A small self-supervised audio encoder (BEST-RQ), trained from scratch.
Model: 3.77M parameters, norm layernorm, activation geglu.
Training: muon at rate 0.0026, batches of 256.
Rows from block 3 of a small self-supervised audio encoder (BEST-RQ), named by matrix and row number. Rows with one number belong to one neuron. Each number is 128 + 24 x the weight over its row's rms, rounded and kept within 0 to 255. All counts start at 0. Numbers have three digits each.
After each neuron's rows are labels from the 100 clips, of 14848, where the neuron reaches its largest size: "responds to" is what is common among them; "loudest band" is the band of the loudest frequency at the time of the peak. Only what is clearly more common there than usual is listed. The data: short read English sentences (LibriTTS-R).
# gate: first MLP gate (model.blocks.3.ff1.gate.weight, 416x160), inputs 0-159
# fc1: first MLP up (model.blocks.3.ff1.fc1.weight, 416x160), inputs 0-159
# fc2: first MLP down (model.blocks.3.ff1.fc2.weight, 160x416, transposed), outputs 0-159

gate.24:149153118101164128095086128101107157102073096097128128128128151192128128138128128128157078152160142114141128112128081155128143128128128106128097099150128086163128128128127128128171172147102128128128128178092119151128196128128096128128128128128128192128128158128097128114128140089122132128128128084106128092154128128128128139159128128085165151128087110104113164128128128128128128128089186128156128128128128086128166128128128092128128128128128101167128128165128091163128128080195128
fc1.24:128128161172098106096136087170139100084128175128128147128111128085059142157186105104152139095128128131108156156097174140106089128128144128128128139128128150107128128101128108128098092128128149128170197143177154128128128085128128138115128119128128128128128087109128081088123168128150128128163113128138128128156128128142106128094146128119128116147128122146128118153128092128109154145128128092128062128116128155104128128108128128128054155128114128128128128182091156128159128158169128
fc2.24:087128128128153142170109153157174128120167128174128172191107113128148120128128128128128128128081128110127168056128165115094128128128128177128128128128108174117128148085128121139124119128128086128199128128128128110085136129168192128156159173128128097120172128181094128128128150150128077128117151128158114128128128133128128102128107112128128128128113128112128128128128128141103148128128124128112128128040100128128149101128112156128128128156148128128107128128128093095092109162096164
responds to: the word "and"
loudest band: 500 to 1000 Hz

gate.382:128128128166173128185128128171138128128152128081128066128128128191128091128089198128128184128161105111104128128151128090080128139170128128128128128116128128175128089128128128087142105139103148174128128128170128128128128128140128128128128128128128128128128128076128128128076128089128128128187128104128096116111128128168070171098106128128102149115128128121128128128128111128093128128128161128151128128152128128128128128128196128128100105092195128128128128128128128128166159108167112
fc1.382:141176128128102128097128088181128151103162149073128085128128128128128100128117128128128161128128072089168128128128128128128156147128163128143102102114183128128105069113100113144128128128170089091128090128100128128111128144128128128128134103128155128082142128128128136109097128124128128152112146128088128150089177112128128128104128101152162138103128128128107090128146172124108128128116128077161170128128114128087170156147145083179072093128189128156137128169101128128128128128128118
fc2.382:177128147138128128128111128134128156177091075152128128142113165116162128165128089131139131128112130128170128115128128128128128090128128051136156128128128128128110128128128128128191176170083136090128128128128092103098128113093128128100128153128128128128128128128128128128128115142070128114128128101136128128128189094128125128089128170128128177128128128141154128155090128128128128171128128128128085084128077128128128097072128085088128197147125072128102128074128128149143128128128151
responds to: voice: male
loudest band: 250 to 500 Hz

gate.301:158100128144093173151128143128137080128128128128160102183077150098128121152128171128105128128128162128128128151128161128128128101128084128099128128119120128128128128128164128107154161128093185128171113175128128106100164128128128196159128097070128128110128101154190128128100128178180128128100095128082128149128128108091128118140102128174128128136128179128155085115094142128114128128128128158094096094102126145128128128089128128128128154172099128128128162128128107128114159128146128
fc1.301:128097128128084090094128067128157128102128173142128104157128128128128114074128128172174069180129128128128168143128128113128140156112114128128128128128147128128146166128128128155128128088142115143128143128128128166128156155128142174107128128111090148128128152128149128099192170128128128128105128128128128138128128128073128128121149128104165183111128101128128082128128178128128084151172103128128109128128097095145128128128128128163157182128093150054156146128087125128128107124137081
fc2.301:152128085128079128176128164111128078149173090128139102136128128103128128128128093128128128128128096128136170158128128155128128155128170128128128117138128128128128128141177128128100168128128128153110110128085096146106125128128128137128128128128128143128128128111090137085154128165128128110175159128128154128128128108128154048128128128097128062146072148113128128128111128128128128128093149139128128128098095128143168128191149117085089158065151176160110128128188154102101090128128128
responds to: voice: female
loudest band: 4000 to 8000 Hz

gate.258:128128093128128128096168128128083128128053128111128128112171101128128090128128193128095119099128128128128128115128128128117128144104163128146128128170128128151096156128144128158135177128091103128111128146122110128128128143128093128128171175128147128155128144128151158128108090128135128128122187128128100083201166149128219177128128153128128128128062128128128128067164154128109128128128119128128128128140128128165173128171128165086128093128128114128128128128128130094128128128128128
fc1.258:140128172099089128072128128128128096128204088158129128116151128094128128128156122128128128118128141128100077095100151156182128128137081128128128128143128128115178128118149078083128101174152128128128128102143128091149113128128128128128128110128150128128084128169128112128128137128113128127128128128128171128128114128128105091128090091128128128162199099141128128128133128128128128165128105152128128098158156186114096076128128064109080178148128128128128090128128128147138128178128099
fc2.258:107115128128128147128105101153204147171097128128160107128168088141146101147128081151128190170128170128128128121128114128084128128128100154080128128079144153152128128169128105139084080177108092171110099144128128128128128143133128128146092128082165070128111131134113091128114128128144128090128164122128101128128128154128128128128128122156128168100128151128128128129128171128100128128163128128158163106102110128141141128128118115101128087140150128107128096128128128150114192171089156
responds to: voice: female
loudest band: 500 to 1000 Hz

gate.355:128159145148128101100128077156134099128128092148128184151128128088128159155128096128128128128128099128128128104128128160154128128094128128143120128128128162112179128128128160086128128128131118098128128066128128134105128145128128128168128128098128134128160125128179128145165128119194128104128128128157128147127083111128144084128108170128182100057128128104128128181189146136084128076128148128158081128128128115100136128145128164098110128189128128128148128128087128128099167152136112
fc1.355:161128128096088128128128128128206128128128119109144128118075128128128091128081104118076128128128128121128128167111128166071128145128128085128128128116174112165128105091128128117096128128128156128109128093176169128128128135112102128153128090150073173128128114128128135128128137139128100141128128166128111159115118128090128109128155159128108083128128128153059128128145128128128128078128120060128128128128137167199128149128165100128128128128119094134128200128128128167143128124113147
fc2.355:167128128089128128096150128165128128109090098128147128128128128153148174128128133128109128128092105128128128128176128164128106128128155128128168160083144181128093157110093138128128162100128062162103135100170110157128094128128128128128095128096162165128134115128128128128128128128128128128144099128086128128220128128181128052128152091150141098128112128128128171128128128128098128128102096128211103128128128128148175128113128128138128128128128128128128128142081110145146093102112128
responds to: voice: female; the word "not"
loudest band: 250 to 500 Hz

gate.286:128128096139128170128128103128051128168143163151156128128145134152128177150099128099128128128128142128128128128115128088089128128128128158128128148128128177128128128165128105128066128160128146128169081094128099128145128171128099128128067128128128075124154165128159128145094196104094149128106073121153115143093160128105128128151128099128128168145147138113114128128128101128192094156128128128128076164144128111128128128128154128113128128098114160152155092128128128128128173109128166
fc1.286:149119158094128128119128128149128128128100128141128128094159087106155128178128169128128145084128128075167137128147128103159128128128128060128161168128189162128110128128128128168128128121082071128128128128128128128128133128128128128143128128105055128128128128128179088092128128128128128145128089123128128128128128068149128178128122167128128150087171188074128086128128102106128190104128128182145128164084128128128128128109128128128128088128117115128128128128105128144128169128128150
fc2.286:128128128128128128128124127128128128128128161177128106128121128128076113128104109200180128173128106099070153128128128128128128094147128128155128128128157170128128128128128174156166132141156171146128128111164128092128113128128128128136128128114128128128128128082180098128094086128163177163128128100128155100128098128096128128157150173128128128163128150092145063128055099093152128128128128128116143128117128160128128128192115128128153128105112128128075128128128128128128098065128175
responds to: voice: male
loudest band: 250 to 500 Hz

gate.213:093159128128051151057128128177128128162128165128091128119118128109090128119122128141128128128117128128128105128171128128128160128128128128128128128128110177108128188128084101128158112128125166091145128128140138154095128158161140128115102158105162128146161138128164128166111128128128128163185128128098156094148128128105128163080128086178128066116128128167128128128128128128128128120144138128175105096128102128128128150114118179128128128115128118128128147106128066159103080128128084
fc1.213:128128101128158128128143128128077184140128123128108128128128128128128117156140147128128128128043106175128092128083128128074189128128095111146128141110128152085128128104128154128128128083128128147115199145128128128128128128128149100128128128090079128170128094128144128128128128106156167128128128128166102128141128128173141107107092108149128101096128117118128173128085128128142128084128148128128128128175080087128117086128082128128128105150099172139128128128128128128128096101165197
fc2.213:107128129128150128096153097154128166128128128128114114074176169128128128103167128128074103087080128176141128107128077157128119078102154106147128121182160128140128150154128128128128170148160128128075116090116159105141128128128128128128159180128128128112097128109184128128128175163128128128128128128128128128128153098091128153141085105128128128096128128128128128128172128177128104162168128080103128118149128128128106150090149154148128128093128107128128092148152080116128128172094128
responds to: voice: male; the word "was"
loudest band: 4000 to 8000 Hz

gate.188:128128101154128128128128178074128069092128128128083128105128110076091172147139103128068104075094128128128128115128151128128169106128128128128128128143128099168174101153149128170128156121128128128128183205128128077128164138091054128180128139128128101128128128128128130144161128114128105152128128096128142089128094128128128128168128155154128103149128145128128128096097128146134128128128128085128128128128110098128182154128114128161128081113128128128128087128128128128151128128090128
fc1.188:128128190109128128148069105113167165128120128144105128152152128092146128128128128145128128116128128143147128128128139143157128093132128128104128128128101135128097128128128092112128156171093146182128095128128170128128113148128128147128180128094128128078128128204128127087128128075128155118110128168128138117128076128128111128128128119092128128128154137128111128128165128079074128149188160128128128128082099080128101128152128163108081169183128111141128128128174166128128087145105115
fc2.188:128128107128178113128128128128206128136128128111128128128094128110128128128128107128128132128128099128098128116187125163128099158153128148128128128165128128133110098098128129157112107128128067147128128103128162128145128150148128111128065128108128112128128162170126151176178085128087128067128105076116128128165128137128060159128128128128060128150128128128128128128128098128145128128194100147128128110130128128093151163128128128192128154089080128128128128128128128066128128118128154
responds to: the word "not"
loudest band: 500 to 1000 Hz

gate.181:147128128105105168140074128105112157128151128102077128128128118153128108139128093144163128128128142075067082143154110128128151143128088144128128128179128179128122111104110108128143128128106080128147128145157139148128128128128082128128074128100135065128128128128111128144128118128103128115128128145149128111180139128128128128102159128128128149078068171128114128128128128153128128111075168110128173156169128128173155153154128177128162144152109092174128128128104128120128128075128161
fc1.181:163128128098128108128108128155115128128073082128113128089120086128102128128094128149102090128128188128169144128139128102128152128100101128149077160128128145112128163125093099128128169128089128105116128128161128090097112112155148094157128104108183122166128097102128128139142159140162128174128190128128150107128151149128128128161128128150098144106169142128151147156128128124128151152102170128108088128096163128177078089128128173134128128117102128128128143128128144118186081106128128
fc2.181:128128116128128100100115128094128157128128112128128128128128104150169144128140115128159142128128128128039128136128098128128175069128105128177167147104128128078119128173144115128128158128128098128128098128111128128110128128170172128138128151148128128112128178075128128170128155128189104128090093075145128108153110149128128128128152128128128082177180110128128089128104148143128128105128128097128128128128087167174128193073159147093128153128105170128128128128128128128128128128128142
responds to: voice: female
loudest band: 500 to 1000 Hz

gate.89:128128097128113128139126128185128160109128102096121128086092128162128117117111185128166160111128128128058114128113128128128128128128128086128147128128146048128082079178128128128128128128128073128128156156128067127128128128093128143143089128092128142128128128107128182069184102149128128095128138124169189128128128103128128128128146099128128128128138128156128141128094154157128128101128128134128144084128111174128139128128128128128156128164128128128101128128128128128128128204178128
fc1.89:128089128113171109128161184128145128128128079128106075103094128128145128104204128128138117128100128161113158128150116112128073128128128167128128105128112128154128128117157087128145168162128196128100128133128128128178128137128071128128112107128128128158128161119101128128136128161128073128139128166128072104128128128166128128128108128127128128128128128128171128128128128087147176089097128128158128128112128128101105104156159128155100151185128099128128128128066110088149128162099128
fc2.89:132128104128128146192077128128128128148177102173161142128101103112128128128128144150128128128188128128180128109165175128167128092128128128114128091135110181128128089076144128124128105126128098128168128100128128128130144128128117128128128128126128174128158128158128128128128128177128082116103152128155154142128089140069128128175128084093094128090128128128069128154128128144128154097128145128076128098128080128166128128128128115085128128128109160128176128165109128180152128128128138
responds to: the word "a"
loudest band: 500 to 1000 Hz

gate.262:128170128128128178128128151128101128128128128146128149117151158161128106128077164108096128128146162088182128139156128128128128128153128128128128098128078099128128089087086131128111083092096128128128128149087128128128170122153094128073155144128128153128128128128099170105128166128128195128090099128108128161166128128106138081128154128148128083128100084128100152128094147128128105172089128100128116146142082075128164128128128167153128128145128161183139104128124128128120120140128153
fc1.262:128128128176128173164128128178098128166079128128109155118114128172128128174128128101070128178128175128128080163128128106070128128108149128155089168074128123128128128147151110128140150128071173128075128152065128169115149128128128099128128128128121157128112109128128128149128128128114134128128128148128161083128101147152161128112161076128128156128128128128055128081128145128128128128128128128106157128128144128128158147128158128128141128117128145128106084164093128128128170142128128
fc2.262:110128128128128128105128128128128128108094094128128163182105128074168128128176128085099128128128114128151109148128169128142143151128158198128092163112128128151150128114155083073128128128128111128164117128128128148158128128103103154128154128135088142063154128118128102182128107141096080147092128128128128128121128154128185148106077128128156128128143126091163128128158183060157124128107108164128088128128107128128097128128128128091154106128128166128161114116128148128108108156128128
responds to: voice: female
loudest band: 250 to 500 Hz

gate.174:105110176146159128128166186128128128095128128105128128169151128128102128108112128150128128100099128169146128128128128128128075143128128137128159128128128168109128128112128154128175144128190128157104128128154145157150128179128153113144146094101128162128128128096202128128172128128128152128128128128112099138128114196128112128128128128149154128080099157151128089128156157152107128128084128128063098165077128128128151151110128149105088128079128128128166137147075099128102128128110104
fc1.174:128155149128168146128128106128128128157128150128128187103138098157128128128128110076101128128103108128128108128128071156128128122096169117128141098128128107128128128128128173072128117128128128074128128176128103128072096077128108128128128128106128094128087159128134096128101172147143088128106112178128128128128093128128128128095138070128128128161128128178128187128106037128162116109128128145128128128182170128098128128145168128128152113128154160128128095128128128128128128128108160
fc2.174:128162152105128124128128128128128114152152128114128128128159128128230128078108128128153128154128128128117128128147128128210128094170095128128179128128128149128128128128128128109128089128128106076097128092148128128128128154128084107105110078128128070128104128142128128128118167080128128128110128099128172102128128128128128128145128173168128128128128151096128192128128069128128104128128128128128128068128088128162148069128128128128128128179143128128128128092179128140128128128128083
responds to: voice: female
loudest band: 500 to 1000 Hz

gate.175:155119115076128128128128161128128094128151128128128153128128128128085128148104185128097128128128128138110128128077121144128128166128128144113128128151128128156109128188184128128147128128150143149164126128128151150182128128128128077167128128128128128128128128099128128151128154083128096128195128084108128188152128128077128128143167128113178128128085128109145128161128110128085128089128095097128085128109101165139128128084174155128128104128113181190128109128160170128154105128128128
fc1.175:128089145161128128128114128106147128102187119128123153169102090124103128128091162128128142165119095084158128086106158087087128128153163128128128120083084146128167128128128088128111155159168128086128128149119112128128128128128155114128128149128128128110128136128156182128104164160128093128128128091128169193154114128151157128128094134128128128128128128128128096128087128128166128128167145128118164177128046108128128177152160128128121128128170100128128151128128128128081097091128128
fc2.175:128164128208152128158128128167079113119128148164128158128158128128154128128162172168128128128109160128128128128128151128115128109128070128135128128106102115128172090155135128105140156156128128123162079128143128128128089128128137128128070128128119140128128125128128132128220128085115147092171128141096128128128086097089081128128143128127076128128128128083173175128151112119155114128083128145128103128128128128165083143128105166087128128128128107154106103117128128140086128128128128
responds to: voice: male
loudest band: 500 to 1000 Hz

gate.86:112171150128128128088128151128128114093204128085076121085128169083135128128128128128179093156128128128128094099128083128106128168105094128142128101128128128128094118152128128161128128150162128180150136128128107128180142128128147094093095103096085183128128104133128170128128157104128128069128128147128128128100103107100128128128145128128128128093128128128128128152128128128106128091161086128085128153148128128128153108128150128103128102128128153113128153208154090128128111128148091
fc1.86:128128097128090173128109128118128128157160123102128128128128141097139113128128128100128128128128167128114128121113128128128128128128106128179096145128128072128095099141108195048128122128128104147128146128110122128089119162128185128097128128128098175128118096128086128182128162128162160128069151128097151128175128057081142128112128128136144128139128128128081128128128128098128128145177174128128128102158127128128128128130112088150128128128183074128164106128167128160107115128128128
fc2.86:142128128128128128086161128128128123102134102128128128109138101128128128190128128158082100128187097128162128131128128128128100128165128120128128128157128128128128128128128128118128153097117128104128128128128128114128109128114128147122078128128168128066137128128128183170149106128144187034128128145060128136128131083128078128155155142128167085188128103167128093181151128128128128128128128128067116135164145085105128143164128128098173128128128128128119128102107128105092128128120140
responds to: the word "i"
loudest band: 1000 to 2000 Hz

gate.303:128128084128153112161128128128165090128097128128145101098095086174208128128128128128128149128128128128128105128128149105095128113128128128172128128109128128128128107183128108128128106153128128131095128090114147128128145128151140195100128140163147085128128180103186114111128128109178161128128146179128110128128095128109152128099165140128128128128128079128128101128128128128088128085173128128119128116095128142128151075128089074128128128128079133171122128060128128128171128147128128
fc1.303:128173128128128128128128128128103196128167150128128093108101128128128106123128173153128128081128128166071128150110098116128128147096168155128128102173128128088128152134128147102128128082150128089128175159090091128128128128097128149128083128104103155119128083105128150078128128128128128134128128128128128112132150128128107097136095226128158072144128139128128128128143128128184081128103091128163128128128128160128099128128178108071097128128128121128128094128128128117128128128128166
fc2.303:099128128128128152128128128128190128128128113128128128128108128128128128128114104128128112158128128128165181128094102127033128128128128173128096135150128108181150103187107155128107128128173128128128179128128128111128107178062168128080165128128128130128128162147128128128128128128128102088090116128177088128128128128099128128128128128071128167128161075128128128073152128128098128100128128128168196128128128157128128128150128121128149170150128128128157128106098128128118128128128172
responds to: voice: male
loudest band: 4000 to 8000 Hz

gate.1:099102155128111186128128128096128143128101094160169105128128128128174113128128128128128128100163113110128128160128128128152128144159128128128128128146128118155128143187108128128128098159198128087128128196128127164120169128085169128128147128077128136128152106128051138128128153145112128128115128128128128128096087128128128128128160173148128082154128066162103128128128128128078108128169087113151128149115128128108128128128069128135152169128128128128101128100080152166128128089128128
fc1.1:128056134128128128128128128157128098120128128113102153094106190092128128128128128101128128128128128096128099187128128128128109128104128089128161128137109101179110128128128192096128093128144128128160168172084143128128128128162128097159113128128146116091128128085162179162128070128128142128185128128128114183104056128179128159147115167128130172128128185128117128126144128128128135170128109178128128128128128156107128128128108095128128158110114128128103128106128128128128139128128103
fc2.1:128121128128128142128128075128169109104128056128107177149128154128140111128128128094128114128156128128128128112128128128195116100082128092128144089128158099128164157128166149128128128128128128128077128141128164132128128128168106128128128128128128128128147128160128128107103128158128128128085106128128128128175109089128128143179103128080128150105145112098054108177185152128147128128128128100145097128172128128199128128103128119140128128128094076133105139128175167128072109128128128
responds to: voice: female
loudest band: 4000 to 8000 Hz

gate.373:128128144158041128128128142128146095111128128150080128107140128070128122128128100128128128128094105128128094145145188147128148128154161128097102128148108128186179104144106103097107128128088128128128128128128091161128128128116128093043177128128123128104128096085128117128182128145155148128128128119142128128128151150181128128128155113128136104128128128128159148128090144130128102096151128181142128128128104138111176128088128128128085100108128165143167128128128128128128128128177179
fc1.373:111160128094128128058128128128128103159165112128128174128128128110104171154160146128170128128180177128128128128150128079128128128128092148150099128128190128145128158164175168128128151128154128107118128128092093128154128108102128169128103128094200103091128174128081128128128128128128128128143128158093128104128154128092128103128128128128092128128128128175128111128133128157128128112128128166187128128128128128099071128169128090128128128128112128103096128128128128176128089128171104
fc2.373:128128128128128128196128128099104128128159128128128128161199128128073167128096108128128149051170096128136128074098113143128149128154089154201107128102128128128162128128155101128098128128128128128128106165128089128128128113144128142128128167145128096116128128128128084128128128084128111193128165128128128161110124091068156094084102128138128128128128128128165128128128119128093128128128128128173128128128152128128089128105128128162204128128128128136128128084082128128128128134128128
responds to: the word "was"
loudest band: 250 to 500 Hz